Weights of a small model that answers yes/no questions on an image's attributes.
Model: 7.41M parameters, fusion encoder width 256.
Rows from block 2 of the image encoder, named by matrix and row number. Rows with one number belong to one neuron. Each number is 128 + 24 x the weight over the matrix's rms, rounded and kept within 0 to 255. All counts start at 0. Numbers have three digits each.
# gate: MLP gate (encoder.blocks.2.mlp.gate.weight, 320x160), inputs 0-79
# fc1: MLP up (encoder.blocks.2.mlp.fc1.weight, 320x160), inputs 0-79
# fc2: MLP down (encoder.blocks.2.mlp.fc2.weight, 160x320, transposed), outputs 0-79
gate.54:128138207096111145150094140082097111141120118173144121148106141161071086082113130130083080102094137119134125112207106203105153176151150066104111127119063186090159113162100176107077141160161101146080135180133096137178163134124120141095149152
fc1.54:128137099101103122155106159141112147176126172115211152149112174163065160066149107132136140119120153138124138145171151153201169110117129153179124141172095107130167137147088132120091182155116137177140136140133117105139125108113166111109077172
fc2.54:118145126163165097086179151166190102103154108134123082170169100123186142179159131162062153075202084187083112148190142157127146096086123108106143136091095104107131153129090116048071155129086176111099137141077098110111127111163125201159121161
gate.55:125127130129130131128131129126130127124127129126131122125126132126127132122130130130131128126127128131133127127129133127133130128129126128129130128128131124128123126129126131127123130123128130130126127125131128126127131126124131125127131129
fc1.55:139130123126127131131123123123131131129122129129132124133129128128126122125129128129127123131125133135123125127128125127126123126121124129125127124131127127130127133133126126128118124132127128127127126129127132123130132131128129133128132127
fc2.55:129127124124126131127128124130129124123125129127124129128123127128126127127134129123130127125131131132122127132122127127130128121128128126120128127126128128132128128133131129125127122130133127130128125133124133135130129125131132131131125131
gate.56:124127123129128134129129131123134123129130130124126124129126126128128125129131126136126132119125128128126124136127128136123123129124127135123125129134131128122126131126128129127133120132126127130131129130124127128133123125131128133132133129
fc1.56:132122128127126125127125124124126129129126126125130126127118133128134134130127128139133135124124132125127134128134129130130128127124134132120119127131136126125127132130125126121130127125126129126129131126126127128124131130126130124126133127
fc2.56:130128128125129132128125133135130129129121133126126128123127126126125131130122129129124126130129124130128131125129127125124128125129126126121126135130126126126130125129128128133123132131128136128134131126129132128132130127128126129129130128
gate.57:084116148097096120136114105113137136113142125121153169166127192120144099116077140134153104143127146121174101160115050142136124108121154118138152104127137102123147158124118101165175113161120077120111090139170108123135146140118142092109132119
fc1.57:130136126180147129117144169121141110091057129146118119143137137118135133099122157131144153132141136118153132136130068113131076146095148096134100074118160147130128114178143091064147115188146130128101087120131141169067133128144165097131155092
fc2.57:133090090111130158113158126099112132101166121065080133110163116130098113159129122116111169118126143137137134158089127191139118158150129083115124149144137139121129182155175145157130156090149203184178173108099138130154144130165071139071155145
gate.58:132139144099110134119146141136117097124127113120139168176170076164179112135116168075093151081077068189105094062101091139092151172120099069152218149099062087065138150153148107187105135165083244113120130139140119117081131116131087130107128095
fc1.58:127138163144135127149176105172070119127119138166143137104090105103100099120089118166100122119118171148173118089114188138121128115150099125118142179098204090132130129112095142150126104076146098116158122143151122188124170110086147098120164147
fc2.58:153090128132147148084133091149093112111150170158143131130164155109106096159123081097121146106116115138107162152075117101124090150146121136169096141141179136152148136111154104143146136128155069087138135047150136129131131064124146121121071119
gate.59:096129130141160158120159177153091126104129167150166144134069096166117097119123152166122110126123105150117119147116156137101133169106094079122098100136114113109116116153103152167155099104099128139122139089099137130145141092090138117181142119
fc1.59:158132111113108103119099075119165116149127097102104118121163152086147154116145123074154134135109154102136143125160111123135105112134176164108160154127142131130148147104146121094120160150150134124133133150169111113113104157166134138093118154
fc2.59:129143135138123113092115095148124120147165107117138133094149145071145143143151149140127132145116118130072128107143114121121117144104130131101117114141095110118162171082119143153132132182073131115116119148119135081100159150076145159109139120
gate.60:138133123135178169174100064150143120102104149091076177149115144129097097149112098137126102126155156100108114055091151151141112119126172153126115134124171160088084168148137077101147165108105149115128159195119063155088119108109139073136092157
fc1.60:157116116147149141101123152127170132139121145151146129136133085117100126137127124122116174118133093113116107107132128079118072100137114101073157136127134101132158130151097173123158140107176160151100109102099130129148138095106133152155154185
fc2.60:141112124132095104165108120148138140137136114096125143141160134124109131154082126140143154082139171105141134084141147111126157150185112160083163113149175158134145179125131125097099126106150135123107123128123141156131141091084119148143087148
gate.61:128128131124126127131124132128125126126128130130129128132123122126132130124125126128126129127130130125130122127121127128125127126129129131130135128124130131128124131131127129127127129122133125129129130133124129132133132126123125120134130122
fc1.61:129134127128134131124129126129128121131127127131130126124128128127130133132127128128126133131133134126124129134129127123124128131126125130131126123126132131129128124129127129127131128128130124131128132125128127125130125128131125126125129131
fc2.61:133127127126129129129135127125129125128128131130123134132124130126127125126127131133126130126133133138123131127128130130131126133125130124124129126126128127133129123134129130128127131125130127134122122128129122128126131128133121126123130124
gate.62:130116138185111142081103121141108134110133166117142109129166155129144145145184115100166136119139068097112130105183159144107125077145170122117142087118084142144150145108119102128164155116118150159110135109137117129121145106135112128183119110
fc1.62:145134105110138131134153123185132117153175121126113110132147152126126120088153125105131152152156163104160120109149088111083148032161089089124132114165129102123138144135119086133104129158148129092056124121113144116106108128105146155127145149
fc2.62:147092109083109161152112154108171132165127139118132126138138128086117120152091166164125114140146141112105124138132115132133176181118121089129144116131121134051119117124100138123124057161110122109111138129136113148158133146098165135137093150
gate.64:152145137160119101091109113140169150124151129084082119111070110184185146177199107103151122123135122115111109146110152093089119165110113184167147145147138130186115050119126086108098091149143175113157107185124115110139080127085120165084085068
fc1.64:130183156153143083124147158052157169199145125105099126063131103119116105120179111110072158122092121181123120128161121109153144135102091109156074095183105134110070118110148110124156152131151106148090119102151161102088119115089170125074160114
fc2.64:148144147082182148108127141088184134097198150144212139163160096212155131161189184132159209134088111136099093061190109121074162091118106159132121111145113156099101143109098111120143181178068101091084129113137049183129078070133089148129135111
gate.65:138103104150115177146139108130123120159115160086104141124129111094146116122118145134168112109171123152060078139137146081136093133103156119135127066106111129130123133124128127165096128110106108143128160117153159115179160117111157149133145067
fc1.65:114105162124129111105119095118103136170140129087157124116133158158150137138122127161157139102081120094150099126126093120142146149105088133156106135144183144097113160124141098137122153131156150158119129139136097073109163146116159147118129135
fc2.65:134137152158107125169169110128162112097113134128131169133143094138125106090158148094119168170114116169138119129124091138136123155109089111099149162134131144155133152138140137167141142137096122131149150082163104132130108157117107097143133101