config.toml
train_examples = 97500
image_size = 24
encoder_arch = "vit"
encoder_expert_mlp_ratio = 0.25
encoder_shared_expert = false
fusion_encoder_layers = 7
fusion_encoder_norm_position = "pre"
fusion_encoder_head_dim = 16
fusion_encoder_bias = "qkv"
fusion_encoder_qk_norm = true
fusion_encoder_parallel_block = false
fusion_encoder_num_experts = 8
fusion_encoder_moe_every = 2
ema_decay = 0.999
max_steps = 10900
Rows from block 4 of the image encoder of a small model that answers yes/no questions on an image's attributes, named by matrix and row number. Rows with one number belong to one neuron. Each number is 128 + 24 x the weight over its row's rms, rounded and kept within 0 to 255. All counts start at 0. Numbers have three digits each. After the name is the row's rms in percent of the matrix's.
Before each neuron's rows are labels from the 100 images, of 14848, where the neuron reaches its largest size: "top examples" is what is common among them. Only what is clearly more common there than usual is listed. The data: photos of arthropod specimens (BIOSCAN-5M).
# gate: MLP gate (encoder.blocks.4.mlp.gate.weight, 320x160), inputs 108-159
# fc1: MLP up (encoder.blocks.4.mlp.fc1.weight, 320x160), inputs 108-159
# fc2: MLP down (encoder.blocks.4.mlp.fc2.weight, 160x320, transposed), outputs 108-159

top examples: family Milichiidae
gate.0 134:091107147068148152133136127127124145130170132137160148188140165097126118132133163188159108083126094106103129115146123113088135155137132123143118152119166135
fc1.0 130:103130111094150163163131127142143173117167119129135109159144090134153113138132112149160097123155068106129135095140109130130102118128140080156119124135151167
fc2.0 138:164120140149111131118099148137139121122142126164138135123137151131113100138124137128101161119136164157088137145129145111074163101129108145122142154115146091

top examples: class Collembola; order Entomobryomorpha
gate.3 072:100126128099172073130134155100132134129157124133144131144124136140147102146128134138147141109157117168129140141140142144158112112103136091088103063145128109
fc1.3 076:180132116146110186124102082126137118097098129141129123130144122096122145110132110131130113149082135089114113104102139085100125138125126158160162190125110143
fc2.3 075:106134143136111149114136130131096115138152118129146131164152104140121170112165111111121106159092118129094088144144107085138161137180133113162123112158112169

top examples: order Lepidoptera; order Hemiptera
gate.72 014:076152153083101100139112125148163139140112109139124130116118091129112160123143067133139134153151126142093117111116119113139132159116153169135148087115161153
fc1.72 014:081135165115111156124090123123124098131153094115124124165104147122166097128146107137134146187108101085154143146136124143148112141088156153139086145137125095
fc2.72 014:137131120160110142137105129089176114130151127150173108143126126163107114149124102112095146134149092131149129146118169159131155148098133150121151129101129161

top examples: order Diptera
gate.77 145:119141124184131090129084076124139117102126113098125148103115150174132139128160150144154133124137128133136122149139134114156126123073104179141119109123120100
fc1.77 139:105122158149157097110097089150120116137097138132093130133117102103187129103151140103142126194111151098121124116086098162106103104145130173109169181147158118
fc2.77 145:159136125113150138123167141140121114101081157117115133116152111150102114140141117180149134131139055176128103135157151153119118127150132095140109093116153154

top examples: family Milichiidae
gate.316 120:095116133086149160098150135142120146123118154131137123148128144111155127078098164163109163128149144140120115096136138123136148116144178064152105084098188141
fc1.316 130:129140103102114134145133149132091139177103073117130113128077131168096154117167159106122094131112148156101109146116131125119121113102161126096122099125131102
fc2.316 123:097121153120147138130158096130170123112106149117119169152174187115142178077123111128106156096132102145177149088108099125133146132117156124151163108150163138

top examples: order Diptera
gate.233 145:103137128110089162143152117147163141082074113132157105136123147139111137128148145161118125118127051143111105162114113121105136076173119142159113135146145110
fc1.233 134:121115181091170113106118105100128133126141138140114081143149138145157131137111115099119094159094154101118110094152144132122167144112144164124166125110133115
fc2.233 151:085093166071145105114100117115124134135132141116100163147128134137124088147128121104148160134130111093135140109152102153108085132164130135146115130126129135

top examples: order Hemiptera; order Lepidoptera
gate.185 011:147102156147170095141133060108124131105109127132135112102128134106105125083147130110151122094158096094148086095110136104155147140122142137115127111164140159
fc1.185 013:147109162107105106143138150105119163169150112149115149148091097166131134157158111124103134100123128125114123149118182123098121133133082107114167118177120094
fc2.185 013:136114159112132104161116119115182112133152146141131147071109131129144145174145126136106138134153086134134120174120165119099102144114102101140155153151140126

top examples: order Hymenoptera
gate.158 085:116159107133121146137140183138126140089135091137145134177108152144103171093161155120128151114080114131129110139092125140160109125107116138137111147096121139
fc1.158 079:117104164096109117144113101113116133179118164097119114113169110098143120136077086120081123155161121125153155109176096129112153147151136118125110122130131116
fc2.158 094:077078104101121175090127163100111139146133130120121136132118115131124075174110136127114133115121128120140143136166119102155095149149142065133123123122119084

top examples: order Diptera; family Anthomyiidae; family Muscidae
gate.270 133:094102123073070122146115130132139124186124103124114108145116095127129135143154099143132134106143091146150167107118155149120131136119152113148127144127076132
fc1.270 134:108102125082099126177121129131125137175123110119131143158134103130117137135136078144122165081157123157133165123124151122098142137145153121130104119134105119
fc2.270 122:122151127099125123148099112150145165186065127125110177131111083105132113139117114161146134139113122167117128098122141098106105167140155136162179101079131179

top examples: order Coleoptera
gate.265 120:123144119125129103108135134147078132207111147131113126112129079129132131154113141136111135141138118147127109123134151152127119166109170098135106131106167108
fc1.265 120:148165099131140119150143145141119128186110142125169166119113081124140128137121174152102161140140132126147101138120153141119118153091162094129150114119167128
fc2.265 127:159111124133112130167138075132126070125163165125085131127124155132146106067102100145120172147168126121112135151154118110155111159133129122097070097110116141

top examples: order Hymenoptera
gate.155 141:116103110122144119122105100086166113107126119115153127136141100109161112109102123148123120132117171082154137112128098118115128124081108107099088126142078099
fc1.155 139:147161118106140161187138167117107172136163082174170132129118141142130143145111174130099136117117115123152155126146134113162112126130160153139106153107090122
fc2.155 127:123125146096111099145138166153170110164096106125116117127135192105125111130124148108168093131111139152136076124096123073118098141152167097142183166164133162

top examples: order Coleoptera
gate.198 013:119145137168145105133166121133139119141099153119087110114117138144128122164141099141119128105153144156123123081153121080102159123138149109123134138088134130
fc1.198 012:153144155118139122074123133139161161095150135082164141111136120144110147105130117128132130143143089084104141120160121148104149124128116126110190151150098088
fc2.198 011:102127155129144105130115110170156119147107089114161092112125157112100155103117143154139137133122156105111107128106106117119148133175171126116178107145151159

top examples: order Diptera; family Limoniidae
gate.273 118:109177118117116137153138088111105065125146146109114155160121125139108148125098146111130145140117142146107137106137086133111081134082081125140151141135165102
fc1.273 110:106149146117110124156169118113128095126137142135118166127111127134120174122096117119141129157120135150112146097154085121109080151093106102148142134123153110
fc2.273 120:155142114183182117091115151109137146127108100152149087143157100187120140118145103119135127128154075146121134121143158097154118132126155149123110130121107123

top examples: order Diptera; family Limoniidae
gate.228 125:105147157115142137123128109177133104177121111108122118128154120138126149137118097141087143112149151110120133094134164120144089122082144134105168121113126137
fc1.228 123:110138145106127142119104096170149113185131108115111093141129150163156149160114115164091126135173104143124131108125156098156088127078155135117152130092104141
fc2.228 133:133091113126119102168144151152143123112113133164110168176142112140121142130087169131118119133147129106122143130172089130095095159142152148142109100139133128

top examples: order Lepidoptera
gate.40 070:114111164104097105120106098076100172137123112137162139090109135147132137145158157124128125136125120123125096131102135126118120112087120133141170130164119126
fc1.40 073:140135107163094124091130152136089140121131147101111100135128134149086100110144138093147188164122135106096148109138160143150109098211127086130111145151148106
fc2.40 064:140176117117081173140175192116103107080114119135138109165121114143137118156123071127115132104141158128150136146125129085138179140145108094136153100106100148

top examples: order Lepidoptera
gate.310 127:143067129115163137113134124116058131121150137139133112122129130088114134095115110125148084143136119140125124098125139135107105167129117111186139164137164194
fc1.310 134:095149114133138169135117133103171123134113093124140100172172135120126144102171146116146133092090088120122137122125166085147120112148132119129128157137157131
fc2.310 142:128164106121108154135134142152148123129118100153117106169107137143113085112105100144128082125127142122151109147129081117108156144137071137117121126143149092

top examples: family Drosophilidae
gate.43 134:118131120196123119137108115113135121131085116112134165141121131141121140122122132137128180156072116143171121128123140128151093146119099189122083139149087107
fc1.43 129:127113119158151114128124087111139111130138148134096127142088113128136138147122134156152151177090131146105116143100139151147117119155122151094138110145102147
fc2.43 138:102131157120113098097083175127126126103097122136125133176076145132133144125093130148114146147140119086130124161159158137123131113112147118150120127088145054

top examples: order Hymenoptera
gate.110 120:094127128096094148187139152124151135154084095104149154116150124095112140166182097092137110110112115112143155149124156152096131150131146129148108140154078128
fc1.110 118:097129138074094140159132142135144118179079093100146190128155138100129131152155104127118133099118121124163155136139143172116126138113156124136109130148079121
fc2.110 117:125148097098117110148136083148173116161126137109072137135132095151148128123142126123140157079112137154133132148111157113122120147134161086158091117131125100

top examples: order Coleoptera; family Coccinellidae; family Chrysomelidae
gate.159 114:159090138102188110105106087127085126110108144119155147080154127151152143127175135135166106149106121112102075152151117143133119143152122109136159146153131138
fc1.159 134:104168110119070135144152131109156132114112130166110104174074111107095175151128129122123140146131135112112142087138139096108099141128148099112118092101129122
fc2.159 124:148104108125141135135150149121124148131173132115153108146115107129131119160074121138125102107122138120148137123109138088097093134135105132162106140170118099

top examples: order Hymenoptera
gate.162 036:151119169070085163126137078198095136086127120153136120157130135113105130112168162146119128099157085100142148127156197155128151120119133153096129132126160150
fc1.162 037:085145124163192113168118132083107119163118139092118122116168137147162133154107079091156122131135156138158131103080081116152105111130109154147124145149086098
fc2.162 032:171131156137087106113180159147113154166125133179182119118074128130149135133136125165135117111113158119123157177142183146135115125109091133139120101133125138

top examples: order Coleoptera; family Throscidae
gate.59 094:159086116131127115121157135100129177162154162130125084142133140127144128148127113139126191114141150099133122129119148137076127105113121098129126151097145090
fc1.59 086:163071105117113111096153152107100159171150150114120089151129133135120140149118109142120171107118177138148092127138129146105147122117109088126109144114153090
fc2.59 088:105171132147155092126156179111118124133115135126141125129136077133131121139127087110120164138114100144130075128154114170115135103094144130147082141152152176

top examples: order Psocodea; order Hemiptera; family Caeciliusidae
gate.38 014:109134150112131135083154140150174116169092149116100158102128105141104114091125149123095173128136155113110127157147143114141141127135128123134118110118148083
fc1.38 016:115107147120148118114147152106135071063151120113164129151080160116137161127160140128172104100106120158131135164114122120092081120106111134156138161123163123
fc2.38 015:120092114146158144138129177110135073120138111111169098170129127146130163141152117152135151122172145160104161158109131127098060125144108113140141148145119141

top examples: order Coleoptera; family Ptilodactylidae
gate.148 014:143129162113154096131129142106177126130086138127174120108111157121146171095135077116141150125128155118135129152149112107115139108112135079118149142077121106
fc1.148 014:148169168107124112106080107125125116119137124121112127155134162139121165162119140123148114171165106140094127118112122135144162136092129142150101138116152129
fc2.148 011:142110088155147115134095123124139153132153148126118109135076132102116136166182069118112115160145118117103098114127140162159099116110117147136128140100111145

top examples: order Psocodea; family Caeciliusidae
gate.127 043:131133130111156124098120153152128147154137153116109114162108116127134088086092146118129126157104155144108149139138119123147114107159146147113123090138119104
fc1.127 039:163108149117139181114076093158152110116173107151108102137109113120103158143124095106099121113147104092090103125132101098145079164130084137091163167133109085
fc2.127 039:171104137132147185092084135157141143187105107116133125123138111138134108129172128099105136150095138132140125117095163104153149107124132111126156096111126113

top examples: order Coleoptera
gate.138 017:116108121141141140095160162114069112171127135137116117120095109106135114117092114133106121141165165156125108156138174125081123124106136114141126105095122165
fc1.138 019:150128151137083106142129132122150106071134160109140154136110159114139110154114148113138119088076090115154156115116105078157141116133091130105123103151166107
fc2.138 016:132149162147156124149133082134099106116100098131117146161169132150132097128126174109137120145123133122133160115123119117106137122095107101113120085120125127

top examples: class Collembola
gate.101 030:114128128129097093119095107105116119179097135104141164150133134152138102140120140168131144125126119125167125142143118153100140157164170163138128142142141131
fc1.101 029:079104083099146125109128112112160100177122143076097130137138105133182098112131136095153114126157147103137114137139134168120148138118100137131142161153131175
fc2.101 031:124136153158130080137091141139135157050115104106115134089126123103167150115095149140115089117132112141115120124126158164135128103087112112110115130142131170

top examples: order Lepidoptera
gate.191 067:126089131110144110218126139162129147108113133151106108123144116133135133160134136133175105133128104162128080141110151128171087140118144134143136106116129127
fc1.191 064:078161158155121104085125135131108105127142138139154107142105114151145146073102127128092131163141163135181159086176124145118152156138110150115127147184141113
fc2.191 065:162167132134141118148102180103141191165117155107162115135111125101150113117148109151136108058153138125135160142126137126133102087112091072092118121100102115

top examples: order Diptera
gate.75 134:108130101108176130151073125124131137130110107143124137165100148166139175117106150161110159086170113135097111086158155126108127123125138110137094124129173118
fc1.75 148:105126115133115128099131136118169128088122173137080134092118149158090143123148124073114156131112147108141139150104125128134095092107096119100106140137122132
fc2.75 153:153159119153146140144153133147121151119131089111107180140145077124155116130171123163140091158181117101135104081116139111133126071108138128100098118151103154

top examples: order Diptera
gate.18 111:114136143134140143141125150101129128092133139154127107168153145098126115158114127102190115123171078143125162110111109152130128142132121109150135092094118117
fc1.18 105:152164132143142099149155100154151155162103132086143092114089148147127136094142103122074118153099161092135096127126130136136129111106131154096141177161134126
fc2.18 126:085110111093132129157157088136112148123109134108114075130066145122127137126153139149188130124118152109161103114140061120112074157149137108120120118165109120

top examples: order Diptera
gate.296 131:120115132115161127124137140140136132158140127117159102169147158097131154106140105153159095109107092081178133138100125128145120140137141118141132188121134083
fc1.296 127:147146117131127138135119106117147115084076111154103140098121125174146118134115155098125168121146154157095140093142139109107145114117085132109113101160129152
fc2.296 134:153093118134143104114127145157102142148094101138119151129146123104117159097136121116132121093188143116152120083140130139128106137100098106132113142140107113

top examples: order Hymenoptera
gate.187 125:132122112108085110096087096176147090137106127127139119162126124128124124179108136105149132162100119133108142082112134118155184105110143135080107135183148148
fc1.187 115:091142087106110165126123088146109158124134096094121155120169167122115128107121146123139176097143128170136094136127105142125150149108116143127121112151096109
fc2.187 116:099144145093134088158135121125164101146122137113104154122158117135113126151091113131085142118128126122141119139078117135077122110141147157167121141119153174

top examples: order Hymenoptera; family Ichneumonidae
gate.186 073:121142138106125135166144107125142126118079099137154128124147148132149147150113125144145110146117166137137169168097171112145061142094167149139121185158105138
fc1.186 061:115106119117121139170140141100169138103074099114163137125134129129130098154129133140130137120118139123148146152088159091171100146107177124118147176165125143
fc2.186 066:146108130098146121141134157119119159107107145166129155152134130157099104136108124146165130135174091115141139117081152118133085128144149133142151154113126112

top examples: order Hemiptera
gate.295 142:112139175094150151083190109147081153138130106155135135136122177130127131148113116123116128089113111148137094077102105126138105157110109123118135113089130099
fc1.295 142:105092076125121114154135134140136123165138169116130112128140110128139135124159145162149134123183137111097139111144124122121167076143137113120111164147124136
fc2.295 139:141101124131122131133099102134127151099155098139099138193119124092123100138149107150151167105130142117114161127148137131129130128168155099110124149171144102

top examples: order Lepidoptera
gate.126 133:074132095137158091153128115130117109131168137151110130115133130168083119126181153155105108150089162100117114148119098119097113110106109095129135101117134144
fc1.126 143:147115115126119165140172148133145135114105070124154124195127115144107084134105140106150091136113099159116146114125121133118116089111087154121153152150156118
fc2.126 129:138178124117160142115147114131128145105102129115138082113142164136083166143100124111121113139125128125114105095134152145109161134125142107133100149128169165

top examples: order Psocodea
gate.50 013:109131144099157140155137101183137154167100137132090138103122125138127135091101112103110110151121115132130114142102150093126125099123154127102130082164137156
fc1.50 015:179146105122190126145085092079134105103122135140152142117154100113125101129095131150142118118178151124136118124116154082099130138108096136137128145124129158
fc2.50 013:158173116146133113097115083091120102081130089143110112164131116096115117103103141113138125131147159099112114175100137113105144169111102164168130198139107136

top examples: class Collembola
gate.114 116:116084169100110106190105149126129119087138088133120089143099137151122145125109130150179138125122157103128141110118125132159115130085113130147075112164119152
fc1.114 119:108142106078103166122129170154107119115117078137107081167171137124105139152163137149155166109130114081120123145070153142136138103113120149129143092120120145
fc2.114 122:118082146102107118135161107160146128113106126115118131127126118130132145136114138121157176158109097084063147138086070119118178098124189144112138097155112181

top examples: order Coleoptera
gate.33 144:155112157118106128187110129136118149066102107113150166093147141167127085119152120112150117105125142151147124107166108107062138147142094141115099131160108087
fc1.33 135:130151157099112127136148131103131173128117100083185146137160140107141109111121135109134124100120158126119153143160110142144131132174097071106108106162110117
fc2.33 131:104116152138117118197149091104116146065080078140168162146172132111096080152145157119085144114176107116162119107106134144110125107159152180125097122135108162

top examples: order Coleoptera
gate.266 124:122128157141129110174102097149167123183139148130103098106111144135169115146147122124136122143159137101101135105178154099131133113103151159145126165115105141
fc1.266 131:116143157127137129162089080149167132184148158130124108101132175127163117150146127113120099087131098129129132118150147077124144131162171155091129164114139123
fc2.266 126:127129123184119124116147085169110117167159147098122130100110102158116121102102144101137087125150121132141131139093133123116096117141170101155113162128139152

top examples: order Coleoptera
gate.215 016:155081089090130071107125131106105150115180121074125134092146136113127106115109149131148106143150098128129128156151105113147154126147106154143130153150120145
fc1.215 015:149123089133110091146125129095097174095147098070124133126160131157083100117121098113130106129122146111145109112129137132158132125115146091094111119130096118
fc2.215 014:129160145124132112131133131094142161129093142135136107118134110151134117098151144121126114084153129154120128118103131119154158138147199079143099159100138140

top examples: order Hemiptera; family Aleyrodidae
gate.223 120:117075149104149086102138099114133125141153161159171160113112135104122103128132179153085139127129113101134152082141121123120135140131106154156128163128149144
fc1.223 120:132077176112104090106110131127154119127113163160146150102119134134140117116171169116088140166109156114155163107166151105129133107149141137152134141151133153
fc2.223 121:109122163124146148075136094157134115090073155137143198138122127152134140072111115115100108149120135161114142086139091133096125108129159115111128128114143122

top examples: order Lepidoptera
gate.219 127:137134089115098167088127160138179156138076104094108105095145134121109135134158129090117119145105143159094098166122148125141166123113112114141107105130131123
fc1.219 140:151151109140116123129109100173088104131118111098096103145155096115153109142119103088156177162120113097098111144101133106126147074147160113133173129121134105
fc2.219 121:127141108148158118137120109154158140106133094089116132115120115122133171128140142221114136076139094128135165122096174126124132095185110095134123132161158103

top examples: order Coleoptera
gate.8 123:113056109111145123126115130113123148143147125108119169100110150100122152120131133117162117101146139115134088135136183140143137154125118177121146095105086152
fc1.8 128:141146109166129132159144157127118148148141105114120150102130155146160119116123147122132102108096107094155147146131158100103131114114111161119123127173142123
fc2.8 122:088109129177097134101092110140106109113126137105154091130163124133149147130096132110157143124123134101107119131146149156135115132140123115124168110123090079

top examples: order Coleoptera
gate.289 100:129129122141097092108175108099122146118092108151135115104107164153124131088127110121119130129143135154128130111088106092167108095162097059123164112148121127
fc1.289 094:117147163155111113102137114109114141134073133109137108126110131114154115073135108139110129117122133128139111124117124105158109122163129049136174134128143106
fc2.289 103:121116107129123136080163142154111140148090164135164147107150179104105152143135092145140148166123141146132076126142133080083143090106141161166143125101195179

top examples: order Hymenoptera
gate.226 118:128149110093111125130130151126098124088109159163141116137097203165107158111133156149145118131106132111079104140122148117122145102123123088115137156107137138
fc1.226 126:076155156139137120146087123105083127103105091124165118125113102099129129146164099139125142141136115118139141149139150119172108156113094150105122131149095138
fc2.226 117:138173132150132121120119120119106125134084158066122119126154152102134100149093093124095111122126157139135106147105066122178143112132130142136086125148146129

top examples: class Collembola; order Entomobryomorpha
gate.82 050:151155138127154063101125144110122121158150125121129137128108096135154117171106158135134112067175130151090120143128141169171123137129148112085128089147123106
fc1.82 041:118165115121144063125143179125111133129175145117120142139105121141152095191106137135134121100148139146132134143133103177154125134135125137093135095113129119
fc2.82 043:135152159100115061124113142145121129097112162106106119098077156158140080147100137165114117112143147142150142108140120156128119164103138117098101120100163086

top examples: order Hymenoptera
gate.222 124:107092166133164159104152131104111111090097134188132128132120099091123111144138136116121168145100156108122104118145088097107134117167183101155114135141191136
fc1.222 120:118151135136134091153099136135134146170150138043129136119155155159111131117111139128142105122153069126104141109122163119153137142125105130106129101094064099
fc2.222 121:154168122098156159161140104118127108177101166094106137106157084120115061146073136112102120105093185114155138157143139134133173141164119138097161111153144116

top examples: order Psocodea
gate.211 011:148163136087106099130159161143143155156164110099131088137156170130130105125156107154124088146129112107170120100093184089160132100098129147123162167159104102
fc1.211 012:154157122103119113101114106112125133149158120084136140107148139141114093157094106142121091148126172138123090148108136107157140170114112142156122147087087100
fc2.211 011:139165130138145128102087103154151082138117131126113158082147170125124106141088128162130128167155149097116108153072143119122107154121104148133125137120143109

top examples: order Coleoptera
gate.305 141:120104109115164072118156152113150090142120116112171121141123123160141115125084142104123099155145138141114163113120114143167180116125140176106133152124143149
fc1.305 140:124151153137102137139118139092139120155075138099139170147158128135111126174147123134120075095167153141174141073131138150114147126132136108092137109129144125
fc2.305 148:166112158101162123134126164102131166117099099130149127135136098150119103126071163164108150079177141134108112117147131118125142148101162101099100132128141110

top examples: order Diptera; family Milichiidae
gate.237 087:135130110138092167109131153135142161134130106130093124148156104133123146126132162100145083121106152094140119163094103108122176148125155139155118098123078125
fc1.237 074:126139089106107172104091109112131107161135177125120148114137097133128177144134132152112085163161151161137097133140095151127138124143131107129096146140086143
fc2.237 078:161115103125142157118115117121127160085083086200126129153131121120143116150144157137112137149145128151115167120109130115129128165122117140122125106122113125

top examples: order Hymenoptera
gate.263 141:139113125085118156104147165147133100091081124138116155124128101111117145139105121092097098146113089150090131138105143165098126088115143105145118143134160167
fc1.263 140:085160127157120121126126131102144107142132122108108094110081143164128153144126110136125122125156160129135114132104119139145109124146140144136130095128149147
fc2.263 143:152141113102120121164148097117115181143121104118100144119153154141165096131118155121135106157119105171143124099118164112123158071180121146112083102141119130

top examples: order Hymenoptera; family Ichneumonidae
gate.242 064:149142133109116123136094121142197176172089129109122092172150124153106137123145113114123137112126094137142147138082141115125126132142130141168101117149131088
fc1.242 060:099104115133156160122162159105077099089158134161132114128108101119140112122106126112113131159112138124106119143138093150143110129113124119082179126133117138
fc2.242 063:110111129132136138122139139134114170090135141170117124106131148094153136152100090111128130143126124112108106075119115114102094143122136160150173152098100148

top examples: order Diptera
gate.287 120:135114090131125134089095136153085148167144112113141090129121128145110128131116105156135125123096111111115101177117136087076158136129157128139101139120120123
fc1.287 122:140117095148125129101107159168104168148103112131112160138130133128108101119146062158119113139127132106120115163112150110143148168155135113153118114123140095
fc2.287 130:110111112173142144120137106135108068102121177133132130114117109101161117120140133117148148077143095132141178132120110129132124095113147125136133147141125129

top examples: order Hymenoptera
gate.161 103:160140142143098110131108100119109167147155112100112152148148164132088165162116131106142114083130103095121142104135162117124136140143120183107091139104095125
fc1.161 094:095110161136112151146094137149167162161088137143115162132102146138137163119129137141138101110090115116123126090117102145104135154109120123097158099144089158
fc2.161 091:106124154120071163167125152121144133149144129124118137107096109160104131185130120107129105148086173137138129135128125082137120095164145074132127117151168117

top examples: order Coleoptera; family Nitidulidae
gate.117 031:119115088156132103112123126156134144154129105157132115096132125165137098090114085122145096124135092155085105116112101131126105152123143165109157136145122121
fc1.117 031:115101104168142115149100122148139147178150095134123126111160116134135094116109097111149093134165103147107092126106125109142102147093126163120151105146144120
fc2.117 028:127131089105126125101149136115153114160140117151107150129131126117072154076137149139149135154121153115140108138067111133132124093152122108128196140110133141